Weights of a small masked image model.
Training: 7900 steps, batches of 192.
Data: trained on regions of photos with short descriptions (Visual Genome), 29.8 epochs.
Rows from block 11 of the encoder, named by matrix and row number. Rows with one number belong to one attention dimension. Each number is 128 + 32 x the weight over its row's rms, rounded and kept within 0 to 255. All counts start at 0. Numbers have three digits each. After the name is the row's rms in percent of the matrix's.
# q: attention query (encoder.blocks.11.attn.q.weight, 256x256), inputs 172-255
# k: attention key (encoder.blocks.11.attn.k.weight, 256x256), inputs 172-255
q.149 104:138071069104142052129068140159197119118104145154148130115115167132114115165145139139124134108176153167106146108076135163130091118121070181100136040144127124213147119116127149149112130116187146127170060101163113085111112114109156133132091148121162142124
k.149 100:116093182110111155127170147130109091154110174122075136103055185093115113111128145162109109088129102081150102161147079076144114075091124126077161115119141146157138098150143145162166110115150141132102098118168106152123087138178073133130197151119174109107
q.150 102:132103159130088124106169166078133143143149108189128108109127098151083092092125139162140217128070112106112147165147155130148143187120170150112158145104173173094124124124119086151128124163118097070123157128096065120128184174119115089178117078099146157076
k.150 099:079148140185065078107146117137153093159155160106097102127127182123130114107167103066220143123150149143138142136109156100119149143106091092101165065136148103164122162092145163186088165090116119168099177108125090141089157141133137165051101159142130064155
q.151 096:163200092089143096151149074071086109113138132130109107134100154161167147150130106141112147193155125158080137141083123154156146178060133173168083148119077164089111182113099177121121109071083086139144145103141119143146140101137125151146116087162100156149
k.151 100:096108163124105154134151072157100078143155172064164132122124145150152079090115129162170084090073125158109146122093116111154128156128139131128091182091133107142116153160155171140060107150102145150155094154147128106121116159115137171137133112057115169117
q.152 088:139137197122074167171095066111061125146163120152117054117140082122118143111095172134142136137114162142141097115105170157222153117114101163117105157105148098108098103140074133136091155154095134073115151113129164122046179138141094202115134117105141155172
k.152 094:046154148077127178083139079153093113085109139131098073151072086142145160081097155154158106115132137122194125161120178140114111146180145165112137145158135086126130126127131149199123231100079125110160113123110193130142181085128167175120107148146115082084
q.153 100:107147191134158135131132118102141044101135100107147102126164071145109182165132103069155159143172110124122123113073136184169073194089105076116102124091113171098090067101117125100173167157129125146169127137096125076152139158105133124118146140133141095135
k.153 101:117166206117127126117170089172105157091121079144124121095151098163096095140042116108124137096161116060171128117144112127125144126078179122130093158118144185136116173129146142135165117170124143136085108177096092080129137107139119108194131107077131094155
q.154 100:127146160090127116160143126126147137108079152127113131117159148129080112135109125113080145156140118114159143095126132131189177050127121074093133127116167146137131123082190133116083141086095124141137102160139105127069122205131080074113172092174144077077
k.154 104:108129096099100087180147148141120152120135157126137143119157130127098142160081109121120080174104140061130129178135116093151120187140146106119216183166160142112177112091133122162167156137172128109128181088080130096097138052122117105185128176077104106152
q.155 104:148087156155147116185113098115149123140134106098108120084137090092186175151167118081125106190092085144104156142083141117131118150121122121133147147130121158083164168114102118119101082132180140069129131138107106092077098162119113092118167096103106111078
k.155 102:126132173081223145145146116097103160131148147127159113158074130209143107115097143169168167119082163150148112111151154158094150120143193054087156137080133184121114100119199118118152126143096120147135128109176131140065122093115204157094119108131176148161
q.156 096:106133109127165162168140157178148073176105148130207143154157148121063187128104099112149116111132133143151176069142102115099123134149127102130220109101110153185134096139166136118149156152122117170180148170104129110118122160081140062096162129170184142089
k.156 091:137159138107120097146089040091174148114117125151123175151184138134104159128148033170105180106148116073156140167115139175093148148086083143126111187136134109167093153111097133137135129147186168132112143118061176095135117133103143113104104137099135152170
q.157 097:132131106091112081155114115135105086096151081094095142097126135131173117093133158161159067015089136141116140127136154122159111090141100135125087042104065096117141071177093164125139144135092212153147132118194172141155137131169157111124069099083170114111
k.157 095:180132096135124141090114111149158119124118144131093171084093109113143186103082117110181094113062081111100122112100148144135123135161110154143047149094176122143160137101093116116133121033147170129126139122098129173143152125144145203156136147168140091120
q.158 096:139106122129172096135092082081182130131163147122128215091173111127159115119160141097104138122122115153118075106131099091052151129087114103194114122099159121088120127102132125127081102084099163108132124102120142155090125094111097127124164161134131155125
k.158 090:177096138114149166148142132151110120159109123126139079172083174128173123147126146100201136172096112100174100130152104087173141177137186145122210160078124170167133115076112086111172181130105129125180108130152190084153105113112061176143157076112151121094
q.159 089:147087100212125089087142149132106133115126078153113155180192118104165130096115110120173167150146136158204156160158146033118081131114140173117169045099149081063133157074147075173142114170081101058132143139103139114180111084081130123111106120141187191133
k.159 097:125066043181147130170144094113125126170137118169121115140130141144079076173155094134137144053161125131065203120114083084150187057148143139149145061120165147093145139142109140113176124136081077114147124104127098143074142160138149099145128049128094146146
q.160 113:186082127115149102158070103109105130144125176077177125130131143126114097146118108184152140146097105158123090208091150132101137163161156150101134140144087138184074165149119188044149106137086108147121096186106156107144106110087157076139146150146171159096
k.160 114:158139101140104143138081174066074124135070156025145095137099106154125107157186118154113140109126108130143142168082143221120144130170149200161188143115130073177146111114126101119147103110140199140105118151181115176141133187135070100124131082158094112099
q.161 091:131114109144106116127190221173151095103163133188134146187138063168147107084126121109169106152131121095126070108127171091096104137151142123137140119071092112109149154164081165102123114168086093210180095058133134151147112102081179126124117143132160146116
k.161 106:152175111122172109092143145109110086114111145086130133088095111141107086101105109103141077162127177123140163111117075185098118102178158109165128120141103113124062121105101058085104099096144134104142059108104087226029106128131103079127183154162126072138
q.162 110:152078147109120122094102122160135100157124094153185130159202141097120132154136154184120116146143155145167068133181084142097109113094055122113135129117126131110049152098142173140081150097096111156106137116146113109186119132104115113093156122106179184079
k.162 124:092178115101099104124089095110129148133152138188117053062135158139142172099084112119140111132138180153083088118169172102064193103141131123152136118138104128107179155122153152117080149150130128105167086123110111165159150146126157103102072188077136190161
q.163 102:135090142099061058156106125110146128161116139154104101126178121197112146117111154097063132097118104187141129134129136111151132119128176018151136127157101102194094150109080136162094113133134149144096126167109058155141152116166104084088146202118164162142
k.163 112:183134189143067131098117123163086153125106116142090144135075182134111127092159090111124120129117189065111118113138110122152126134101141080170100147131144121131141128101076134129097147111093110128108124090089103071091143043099133139144122191110148081104
q.164 100:113090156219061095185114134098174112161061156123156159110108121135105139145158122099148138152179086106130145160097119168089135137121084155115150131090174145112125064115101120155095073086166122118099125100095110116088120081148127150126162131185129084119
k.164 094:102185120180095169103166096141095123166144156131230105152127151156133171119129174169105148142120182101118128094168134135165144136110118127186077127108159110114138157122151122053117123170151134086131154169152133094128147107177105078086087094144133228127
q.165 111:164152102118103098117100137159155115104106114161107155155102155135122125016147145139101047094087093200118124080094099135120145133152181143167116148161145140149104093132107144120112124101174117181105138171116108110167130167152117148172099178095118110146
k.165 101:155124076133170150139109119134057093103116197104139131131125096138181165123127162160139132175113093128196079106144206108143111154132069146051116156094143174121154189109148149093122131159136118102147117127094126121105099079129159121153155103195138137168
q.166 094:127121144150151105174149089152149149130153161111134125124136193116121140105085111148157153093088125144148122123115085067104058150197149100118125161165117117095161029182113101171146085177092064175108129123184137152129127141138095147087129073120129120166
k.166 091:167093144128124099183135125130169132120060075122100137099068107109098164140151100117147092101116113174057109146174095216110113141096059144062114141140114130131102164125169121167085127086088166114097152167072205120149091135109131147127095116150153158140
q.167 105:099163149090147176160161109103128165216166177167122067194104115187157136083084150106099138157121107114142101146166142088126110103125141109104127111112119107100099123140128139188156139169162091158111107091167110086199164159171055064126161114135149128113
k.167 107:128097093118182116176092149097100152070157166126122139133088142075135120081127085069054126147111138155184069121153154181078109140127144158175145112125167134117073120118124094150140176144155159126126118189100192118144104070119149137126115134104115147159
q.168 111:119146080121063100033120132106138122133155124177159127077158156163142092045169097133148117168167124147094140158095155135194112148080173142101155042105117180182112174131123118130144067144082159097154144117159138162060182102157136089121115143139106094114
k.168 108:116151060145078135165145115124217138133127183086085114188170158093095141130144131107108057103085097085077138096161043092119098132089142149132182110130130130097130149138059112148093143155182130155096096066125123147112130136172097166133075154128172094122
q.169 099:118115135075137126134130131126076117163075156173148123132171142120141119111165132130087167085138179186134091141108105131126154082124116158134183201080159132097140139090155164092118113147125160149102152111174118123096090155114154143165089115106132204135
k.169 103:146139108193134169117127203112155137114070153162096105101114168155109115204122086133126104147168083169140099163070110071152105157143095144119123108133178115139156135090073106119116091083221115118122149074109145100131142138174132112059128148109156162144
q.170 095:138113122167083134129138079078131148157084115149160117132109110142092150112165173165168139114066164114075123145119131178067087076114130197092098062108103125152168132105148177128124120115128124094098155129190137140120101132152172227087104115104112119126
k.170 105:113114174099144172076129148124179093132069108084159132120072070131157114182132158100089101119145083122062111092119111118133078099135106152161110137088087177108121084128158192184184126140129090125125069119151096098172144155129156152182178078080201132181
q.171 095:152160169102146176149202159147107145167177105118178097101182189128175089120107173117093152145115123110181127127161118084190063076164166159126151077140118087090147133170117165125147112087105098135236138124090089090158081179122106149127105185173163134071
k.171 097:177155152150119137198128119155122161121192157080098137112141132144126167099069125114084133151144146099116123204083120114125184206132086122135057183102140084111090150114058184101124153091168139154196155145114145140120138182130126057110111130115111127133
q.172 099:120146145119085120109172156141133132167175133166182097092091167172136126172144117134144116131135140145135162183108126083122114138149097093175152126140165141097164121144115134163118137137137091169097185106158126134104183134165144117166140182089088150137
k.172 093:155145090168103169139131095088123158150129177188081147128126103141149093149128087082112160159072098127081132135160148098148104096124105148124111141115126066120113156100149116097102135074175145139204092166114111104104097106123120198158028156102095140076
q.173 099:160153128152124131127146062134090126175150124134120173157228158127204152059143117122148153115126131151106087082082100102114125117121162129181167119145093110164156117148128136169096072131090123116112173138077108135079096148135141109158133110129111129151
k.173 100:159146142132128104132149106122132204110110187119171114158130151125104146212162169131157148068144089157087130198121106154148183153093115106105146072120128090084147118074083138094058106089118101144193113076137139114103177093092133128178060101152170125129
q.174 100:117145124091112137138125098112155107046049115138142123211135178161199126140166125111145122121143141135135173134121144119183056163112126158093168106132106140188131088133121099201149173167100132137103150105136115111160127105161161175074134071106165094125
k.174 097:158108109128113120185089139127106083147107158109131108096113087132144102125102146153155116109136126174105125144143101154165159105162155109066112153102181127140117164158131090129081086114123137109122108102087099132113129171098138154150063110160119106164
q.175 107:153134086094105158116095160082165070142080120098108163170104111055149196131126139095080126103143083101156122124095097192134138133145138097120193098097120144125130146149136125157154179134128166135146114134104096105103088145159079047143131165141142110148
k.175 102:162150110124125117141105114093131090124194162157147136101147117111178099141160121167203181104042125143132137130051166148087194143139124104061168097115131086111183174153174092055161140128130126102125110152115057130160118139140107090157106069110115112175
q.176 109:112141102118147122111139138126162101146154126137064203163153110145126160126101126104123127131158170142127153112165156109091153131153186070078132116146134152168186181129084182166080168168136120122189099111216178120127140123167136126090096165066072150125
k.176 103:125121120118131151177080141133074140114079152160150056120090139057101164060130108084057116110083102057151161122115124126090091108106130096124184122091109115172075160130143122122129117133114176127143147138126165098134092144124141123108183071115147079177
q.177 104:143113134133166174128136188156135120133102139114129179182135130142155172101141153179133144040156182089145087146137165167170149182170099141094149091103154151169226164110124181124117138130120127179112143136090159134072123100118161090099180127126132213102
k.177 101:158137131162121160101108153092097141173155152188049116096128112078117104120168098103102137207153086176092156115076083192072138140147160161125165117143151114152111078106088149131132106154109097120070128081127122143147135115105105179099058112124108081177
q.178 099:095147140105164096089120100130072102094125145115181124124111158122173137125127103144099138101091116091107131128128099118093129136127099092138122175062163159133036182128021136158139116124122169154144175105148080152151177127089161081141094120142206133115
k.178 098:155168129156165108100113147132140129094076134170105146072164077109154135062117181126142127095116132122110126163108148078103131163167062182168135137165161108121158182139120088103082139183140136178194147151123133142056140142121143129165093131124101151122
q.179 103:134097073096158089085124163219180128099118143103169117140071146158166148160179120168142100088141136119162089120140149168150149154108108048121101180127106122136133149173110106144125158127102084108127112148096180144097158156125119137104106111140105135148
k.179 094:114136097094126070128127151142085136117142173107095135100146095184114184118120099157088154113082144183140186163153166163116134097099115101123171077116121129152111109112090084074147174142138093059099161118130159185075117128138119133114142082115120149153
q.180 105:099137168108157074150126155174146140112111122143160167181101121137119137189096110115131143033119099122155137149086100200116130162123115110125142145241128090114114158108127154086109150087150119056101116120085140095170115096112118089151088048158113133105
k.180 103:153121127114085148097212176166084102115163117149072117053170121135155129119160128104192154135050141134151143156145158111103139127098239182194087118141131104124192118123164079125126153088163115176098153157108144151120137181123107183114147084160161121152
q.181 101:155111093097157134120121112111121089140138122079116132125180133183135127153094066119126150172127093098077143129068175200149115147235123156102084097146150079160113145094141112131120109155131138140090119088106138106064035067159201107087154146123050145162
k.181 100:122152120159133112198159061166133101088170165162130112147186083113132143106114137170121114149029110165107128187147154119114147129139134120109113127122104139129103107172170168119159101188141133105169160138139149083126129079127122153123109149114148112120
q.182 096:166139132121119105156141165128087156133142116183148135174087133154162141175087144133122133097113185073147078081131075127120097125115113120122123148104098106191097090129112135194143160119050122153141127098117099103158183145119138090112087153113137149080
k.182 096:072125150176126186132141118139113115145095157153131146114097099157080160087138117127135140174131152059137186141099187102122152158176133173164176153132085167103138130157113143153179092126065130118061168152138074115040144070187097080143109127099172107116
q.183 100:099122168106128138111095104111107150120157192146158170106106172099147133117153200175126148145155079129133149116115110195123117079145134096146090144182112096166144158092087122073146093149084085213188129116177117153124082113086174130080118201146132170113
k.183 097:117155124103081100136176137078096153086143092132076129093105113107171157102082154086134134133123147110055130084141132139128124123137092162099173151139149053123134070109150102068148075111113186182135101127132096101109255113136130125153167116108140091099
q.184 094:094086122121204140143114116125119095210134172124170115156146131108161149151154155129151147125161119124122073114164121131143080161138095151150137156162127168164158069096115139097095174151115065085155133102118075155144117148102140153139111140170152132073
k.184 097:102128118149201085158096096129110153145152082120126141146127142166093098113074079201084165080135212097174069116083140158166144162109099070102152142058120135147151143143091098146094054110150182167143141088150174094103127147126161118186102212107140084141
q.185 099:141169136108123186137201101131197156106130135133147181127098150160229087109100127108165139139123164065152102172115121065179121135142137119194126083110148091157145180165137129122119186083098181195123158137149129129160099135110145094159146108124153181117
k.185 098:119145102130165186206084123161112178173148093087141131068108154127141157076101142117139134113058120108117147189182123177099153211145155164110130149081114127133145153127111110121112146136086083126114144149097145157087094155077169112103190112104141153096
q.186 100:152098118147076114137140105152143182153093102156144123114131103126137088167129163107124102118130142154159077140118118173119165180173110121146120088041093114114150137160143176084129128159115130091101144195161155139153111151157128149161209108129139100147
k.186 102:142206144163174143150129113168123116138148086119099087102098162113068153164171075134086148126072123082130129099134153110102141092097123138198116147105091179174146136134133142111157142125073147100092140118142191107173167134132177111091187151084125125161
q.187 091:157128094143106095147150130095122135114145088050093171160110081087089135040146123149092119135134068122112123128138168132120118099154137095116125130130112142170136088127164131115154146097120110144089159121122152136087137143186109103146114096158061105160
k.187 093:152046137112104119118119169162154101136110110158111164110145160102141148075143125092124100084166090126116131112118102128089136159124088131172148129130089133105179105170119173175156167137149073128120138123146124156140137142093129112143129129098156113238
q.188 102:169110057154111103111164120073166179129118126142178140072115128185130079123127128127127171126138132132120178063161164171110117111193056067109140112133178137085160140078168184152173151132109108144160123113109147074160078142153123086110074105127122205133
k.188 105:147085140101141168158113109115147090124118077104128106096110116145122150130172061115106139121134108099058106168136125139066123107135140131107196100109135114135115099091138167181149124165069094175171115130117144098106167137107100136137092051133171130117
q.189 090:179188153168116168183167081129187139126153133167086101101031165155116146139178079095178117167141137096123153157091166146143123153092089109128090116108148142157115172146098181079125124166083117166140165160159150119089117163168137113109094039186150115099
k.189 096:119102127061171087182170176110108134132146120135144172111125125084147135090097115121103161106063146147128058120126148130134110134139143147150186128100189153127088119156132150135096143140147118145121140104133154130137111109073178118156112112070180134120
q.190 097:159172142152119102118089191083074145076158099144103081153090117130116179104137115170069138221102116133098157169063121156143117163071105129124154115130164156154161156167056150154136119132161126179094129085111117127147130129149083119178182136174120122125
k.190 097:119039180106119122120145145103114112193145097171161173141115114051217127087098133124124065097115148190098143130150093103139086143115170110112055133213175082098140163178132152126113132106134080118094119146144081106158112174110112114137116100090097162097
q.191 104:112183104116114151099108159173148177113132081107146136120124168168177149103112129168075089094100153107181173192148069124104130125112113200153073119128139122138141122142190167095115136061141167076097078179130111152093120118194078143131149150114100142131
k.191 100:143129136110147135128104124101113078144152155116103133116119119081108102142198125133101107105134089135108160098171147129179091086087098170127122106143149148167116179136123099152162123125126178105141113139124140164124150158143165183138110121111115105139
q.192 114:115096120134121146069169086181146120137133121152121123101149164106133170091145115091166108130111138126115124109115117137077156083123066151148125091138154134126124073144065119148168141140118074110167113185102161132121119138169100111127080246140128153080
k.192 110:154127098162235088130080123095163147104096153100129124162059129125175055107100091174138092086136172118128112157149138120088126147121135121107152070084109152181123092117115221091118097132170127112150086070131118103123137109150115146081124123107091197121
q.193 098:116169137102151161073145169150069083177089144139153065102156122139079114126104139131146120144195138092141109115153166122205165088094134111170189198121119143178158135132173143094153159139134208143193101138134148155166140142147205158116152138096120116130
k.193 099:105102112179134134161092190121123143134093093116164127134169169106104144074122143139116170098113171111125059163121120133088114135121098142126111201187104177118208144110112163113144093149076122123215095106124159086204097071162162075145152104055144149149
q.194 101:134139046163120163146097131100184119140107123155180090149152113110142126151097156122137171161141139188073123148176198130118092103139135211101153150087138136158147106160081102095064151104058178187147050130143088129119159106101211166142091108150110085106
k.194 099:132160077077082122145170165090095090138148169076081113092126124176058176165126144140116113080120109131105139082114135133098139123069098138162144110078075161100123154099126071106155130139136122174110176196123214046129137114108107103129100147163160137137
q.195 103:090109154119096111108144132145201145109185093122120102125111113182076137100091122162132127130144144166107116147069095115078092096149142105118109091103154127151190140125179144174055133150140128130099172086133098173131145076163136158098139109089142154125
k.195 097:079171099130136106197159171133083117118165165180117173116090073135142115174173108130152154132126128143139162073137106131126128167193157073137098060118137151143110122083148174159094045133159201129141073165143149103165150094132131183115152188093126159111
q.196 101:131152154126040121106136099190113159092130127140096216118171171170156128093180170107167144177145151085136116098181112123110096076124129117172096097176129121139140144181099114111106125141125138140122160139098138189077092111105167171160127127142120144088
k.196 095:062134078129138136057120125155174108138093121116128156192140155116119151091137142101141121116110159130141141164145173059129135157155176118151138061131092168065085149169130172122125110168140097093143138077111117045154154123168076136097186129076152121113
q.197 101:145128134086143185122146158198169120079151081097109127103071149120164175147139101084139101171119149098150116112124160143165090116188129087064102118092081088156123136129138103104097145082124185160117098156145076165115157177141095121157159047153145106176
k.197 095:059079132145127126181133163123131149132099130090136063154140138115075105110143090135183131180092141123123087104080144143144052130138160119051156121138138119128129121149117105149106123104101162106126131179123117143198120140154159165147129059104100168129
q.198 098:153155081087122086104083098118127140098103118175090183149112175146109071185112130138155131097132142132144098095132082217075128135159138104098124105118176114077132128188101143166106153131099129158124133065124167154132173084119150084134138114111141112147
k.198 100:118132088160198169154125119139164119145185108124117161142082137140131167134157196132134120131171179151078108149114117100135088181109193198121080091163061154136136125129178154132105172098063073152153129088085096113167171093087115138105166053081190193150
q.199 099:108191086084162123150151128190124110102155102182088175123134093146143106170157092096181168120162196164155066123102138089139093070107100140160108117064190093151150146134134135116098128113128129190087149087131100171111090142120176118127121125113157102111
k.199 099:167063135107103094077124062156102147119123149125139121185170160129087186172123155095121164095213166109129137108135132097092058194107139114138098118085075163084164096129096196124108060159141143169128105193112083088128164106126116132106069155165140126140
q.200 097:177180105092103158062114103083106083142080098172077120099124119076114106106149115118176127094132168116156097167104096108122115098101104150112164149124127102213111105099142095123087165108100143205120111110115155151162176166197080153126161081178126092122
k.200 098:149124192120034143126134122118109204114161111176132118139097119138124079115108143114122155078120188131079074191101205180087110097103103186082146122157144114074151187108067134138158094088110109129104099140120154140159121176139127113115058133130138133118
q.201 102:145082191119133079194096089157142081150125092100097117175112157066061127053119156104141080118117104159124213100136154096233138167109177099098133137071172134085132142159102106111118089143105121133162207145158179157120172120123111089146095086137127174156
k.201 101:056090142176121129158133148114137102160178149123189116103098132163094112137204109080175093199075112142124160142159129099131108153130072097111142146162165139150123093184076090105146137120168108154130106084063091055097169121116120147165116115115065106146
q.202 097:122134092116131175111111107146160131160102127083104141145179156146154144164100098136089168144137169093147070132115109167133125155131100141085127160102134131069174082128116155134115025082093142112106128109023063112217130064113110168088147138131064090142
k.202 088:077074140144156162115128068174192048083080128129089062126108181136135136062131149061179120146115143139115145120119109045139087134096162095148125089147148168103113056131142139121123191148122109167186135102151123158144149142112106124073180131141115114080
q.203 098:134115110150089138194110100164100108118111112177130200116119153155164125130101098109093133152112159161102099181153131067136197095120146084178151155115150127129134134182185138133115071114095095175147105126136138122197099085119204076116116021148085129135
k.203 092:153142133081087137114173104122056149101172120159101102065152095130188084146152089112125184113100119144082133078117088043135140188124086141058152145146110176152093156131085193120155174155115166150170078097108085101134110169108114136157104084104091123180
q.204 095:123139162125120163137116161101107092081119131084106161101127155146141126100125194159135113152068093156119119090170119175117139104148101173076085157139145089078143076134191112164119070147201127105099074118107102090140099117086180109142092168151140149084
k.204 095:136147082120154119120082128096140143123121148173096134128116188111109191134121192123134179110147105106087132163100154168137166104136134102157155070164081110187016152072140120127108107139161093156135151093132111133113127121141108179147095100065132137118
q.205 099:153103148158111118153128132158093160130153107167156158145102134136118193130129150099124160192128098151107172115112127112147158152158124145133073167102160108123147098151079159098140116165133160141194170127161079083107115164089125171085098169095084118164
k.205 097:110107154185096133150114137114176092162063165154100096169151129125122113144129085152103119167125148109107094153129147134159125155084100117117106088130197154143166091111090147153089102167109148167177168110127115146119197154149099133140117157109129162106
q.206 104:137063106151091121138130126136099128152147135138098164142089180117097085110111117107110108102154102114090183131104130102144129132169151208109116143113143093135148155158166191133151097107131152083139141111089176108155088091110105096158153148156102150098
k.206 113:141145129105140196124136204183142055119111154130159115070135127166174107134151124124112134165131124110163132172162119084172063160119105162140159188096102182142103038129103133134163112075051113147173119122072115099112131152094161121110145180144176103173
q.207 090:091083120091159087089064136149176124100182144184123154125136162120205129154148138128122077136194130171064104186224110132146079185126107142094136115211099133177123140121188150152125124113091079139124156113107144136102098119115162124156078176116181116118
k.207 087:131183130139083087121158098139116103121162107149165108123045111121128113116096130148080134070155112146124077119080107120108188115129131089174142157135074111106123114156134124125083147111085088058138120048107103119138149187113119106149190126132166176107
q.208 107:165069112177151140168135182164104120143069097121122095142129066090172132117105141117131182127045118163155180160162096137131111072136170099113138144064121075168140108131138092115149111163113139153127107122074120122118154108129156229130079109101138082091
k.208 102:142148136145085107114193093181127159096139111104121157177119089127167101114132106134106124113162203129165147022140174115175051107142188106099073122103140120188113113199141061142120191161120164118136152097148108134074171117145120155111138115114122153111
q.209 110:137096158120135143098175132137133136158080142055155119140094114116153124133172063133097123183123115097107106135058090093151118153174162175142153193164124095156135069140165146100098115142145130121097109137114095144101181162138128117141103148134144103160
k.209 112:113132144133094097084118180115116107096093074138129114111124091101126161123108121100109146128114110058134120147088147101203094096145187114078045147114156142151100115118153132138163133125177130067146130126104099123100139122142121214091120127146149092139
q.210 106:178117089124138131087105096179163186117175095134121112131136128101100107117116120136106150130094142139119094169140130138116119062179163086124098099153099163180108166147099199149155203148116087162109108165141141138093069160108144154107149127141140119162
k.210 103:135184140167124140091119065118115131136084162148138143128172136160092094104170138110146085122134153147136124105143110152129188114147118092138132061142150112105160141131101139131172087097175216114171120122046114168145055122101106099164132091173149115133
q.211 101:173092179170148170122186159150141192189151085064092136129142092112178174071109141129133092176118103121134079150100141068065137090122122124086124181161093132157202127097112148197116082088120142159141121112162117110122088124120189194158114099101173127098
k.211 095:177119123156098116111130183067186148120101097138143182137125129158169123087151130136149156149086159144107168099137101198139157191130212126124149161117158132133149099129096087095144142155202174110070121144180082135136157121146157154142177088141137113178
q.212 100:101100132154096120116131115209150152129125167090144119105126145125062175111075105114108137133160144150133159099085087112107139133162070115178165098138108098061105071096116231084149100129087158039154133058158179112139098097122133106116148142127154115101
k.212 105:106036122122146129099187152139148144168061160144089088132107133160129120152120083160167049118134089100106161166125092130135183115162088137171095167061105140195155073130099115119194098122131128183100162179121128149143183111143165118150187122118148141163
q.213 107:141135097138187104107165117105125140120160149132143145086043229098162151065173119160107081166156162145143133174126120186173050111116094105173143073128124161133148182082132164173122176082095145132165108149132105102131119109123075115107156086159166092145
k.213 107:157115124114153142084129124143085098079119146171117101117141154162148084128187169144127195179144141115159118086138122121113141175115119159065150106112081141146150131162185133136142105124151126047099141076068153106151127089114120150134105140085094138091
q.214 097:079083138125126123147129147133086132088099133086172124126121152108121097078136091138169120154129133137083179112134121155116094135147103141143146100121103162134148169080132142097140111173062166137149090095183093098131077136105165169075164114084080174074
k.214 093:075094106175161148121145162033113115123050129148078104128137098144122122152118093108141121146146121163143120139155098207154163088120107116131166163140085149077115142136092132090130141150177134154146125091161138127048093141121147120124118083114146184096
q.215 103:105075173111133136172144139122125107152123059141141105156157165177135110108106148172142152178101107102105143171099155248163086126138128086101035148100166114158110122164085151100136062129147174151125111138128135080176148155150131158133128146123186100079
k.215 105:088112148147113137120122111056092151141151136151156114176114141126148100125145106209172110123107111129083130158125185151160076097086148091162124147121118128142135163145171170162162115134137153131150153198147094183133134107088109153159129104145127201103
q.216 099:178149099138143108127126158142083068136150095099151064194159113145121125120069107150143088097128152127203086146131111177129140087151100140113119144073180165136077100137218119101127152100170125095149088098121145156095157145204078070097106161158172137116
k.216 100:108153113096094148184115150109144180138140111110115146090135112123095102144098136110152145119047102125178138098090143144148117114116098154189050138096130149216116125135132166110118167107153091173092125155081142180139099126166109163140090156126130113113
q.217 091:106123150138094151126143156140067098060169157158041085084154116111158165134177193112118046120142144169123121178149134160134128086134117165125058114135163158104122111150061111183096119084129148156158137146124153148090163111044129169105066101117086121082
k.217 096:099163142112085096155199091152140164141105108108137093142126105081096135149132226114133104127122099136133179162101083177098159108154116129124155093086097121134100102173119091171122074158157118158084142068147122138154121145155065116189111077091118170113
q.218 099:141139171183087111136129056174122130126124116115119152089107161122099096138133078142151105105130138080107088109145120071093136095120156192146118122215079151162121179117127086115169158095142145144122159162112188090145110078147156137164148193084163164172
k.218 104:177184094113182157151105153147097195114135114131188103161114088148140162119142141126154122132109113107142153121110072100183104105126117080152108134086130103112162079126122152126159168123120062128186146145128134176101149112096189104115133106169159143109
q.219 090:123153173123112066102153090116091091114100186126148146119061120130055149174182102049164105134126021097098131139157088123094135103166069147098122141111097107122118113123167145087095081116118129098188084160144087113101151102140160141088080156164136120122
k.219 091:150145103159137138171118179181125151101121138178066180110153123135113162109175134127052084080115137099166205155112122120081127133140090165177148179205130144135157150118142184138134126174127154148111123124143145150136118163118110093135105179129173135125
q.220 098:129146145155150130169138187111146209101099157139123144058113086075141153095133097119096129119088074146113135202168128106056096124188156142104112105176171116146130185176172152155145081149120209152079113129152098122154191140159191175094161124097143136142
k.220 099:127093189137101117031134172060131189200142186164090145127109134175150198137109135150096125154151105104148079090103116144141174181144091165146154149129121149161160199124114152139178121112109161129147133092148110118130118142148070122129146119113119125142
q.221 099:172130125100110093110079122146131136132103123120134150157096141111129081137131101126128112145131127171125145108114134142136179152122169136115155201162155132048132140074157167084127129077148153123151045123098088181142166127153133146180161144156117169154
k.221 093:131120111112088154138125142074166099143142073098095094122100182190116158106211103061104110056118126133105081086102066179112093104203117161107138141146165191112090101108063143130138173167107087148120078119143162111150126097140127126118123175111160113137
q.222 091:132153096173164125149089134117146135141072119136043110168134122138102127098111088133131124079085132065155160105088158060166118084192162136143075100155128210130132142115118139119127185131123097130171139140144112141134152145137095108121122138172103116146
k.222 093:117148186102163156179183078154116149109191155086078123127126104067122082158132136146176112152214086149139195075117117141201138080098108192129087124190151098114151117120111111116077127166111117140133147161101106160128105149089132129118134131123130108140
q.223 104:100148107121136104089119071168129179160106100100129140122127136160144135109149163122098152120094096160125098219160127132114137158168086094186081084108131055100080165159084197123124120145125187110049149112111142088145098137120178215153098123157067179126
k.223 104:134145177099162100084219104130123084111131150170089138159065140204145105096065117122121100087129125115174143139221099126171119082124175168187129144112168078121148164135170077187128162159165136161100153097160128161136135169116134138136167177124158128129
q.224 110:153164186137134140127148118116120119136143122144124100063104155054148117154157134159121080151130119099103109155099156164154134158162080108144196093100190156153180153059085127104089137076106162115081137125133134185062158101113146132162122095099164180141
k.224 106:136138144155151137108160106146134056115114147149082125112149051138147094114132099103114121120138154066137119124095152161152141131049154163118115101131096103119111118088211132139133121067121159163118117198102151174083176141108114058118150146136171088128
q.225 110:195109101076095136164113076135130110149089102081160101148137136165160140163148103122117121095109122113130184100144110083086138154110137182148122103132097089180098176116082128156100169104124094143109139142150098159150120140107135129092130157255200158060
k.225 107:135119186158080135089108130045120149118169143119159147104192129070198147088198150161236114146104087154088095195103130130161118117117103127114152145142137127098121105132162084060133138134102066209066170137149136094123144105136162127144122158109064141094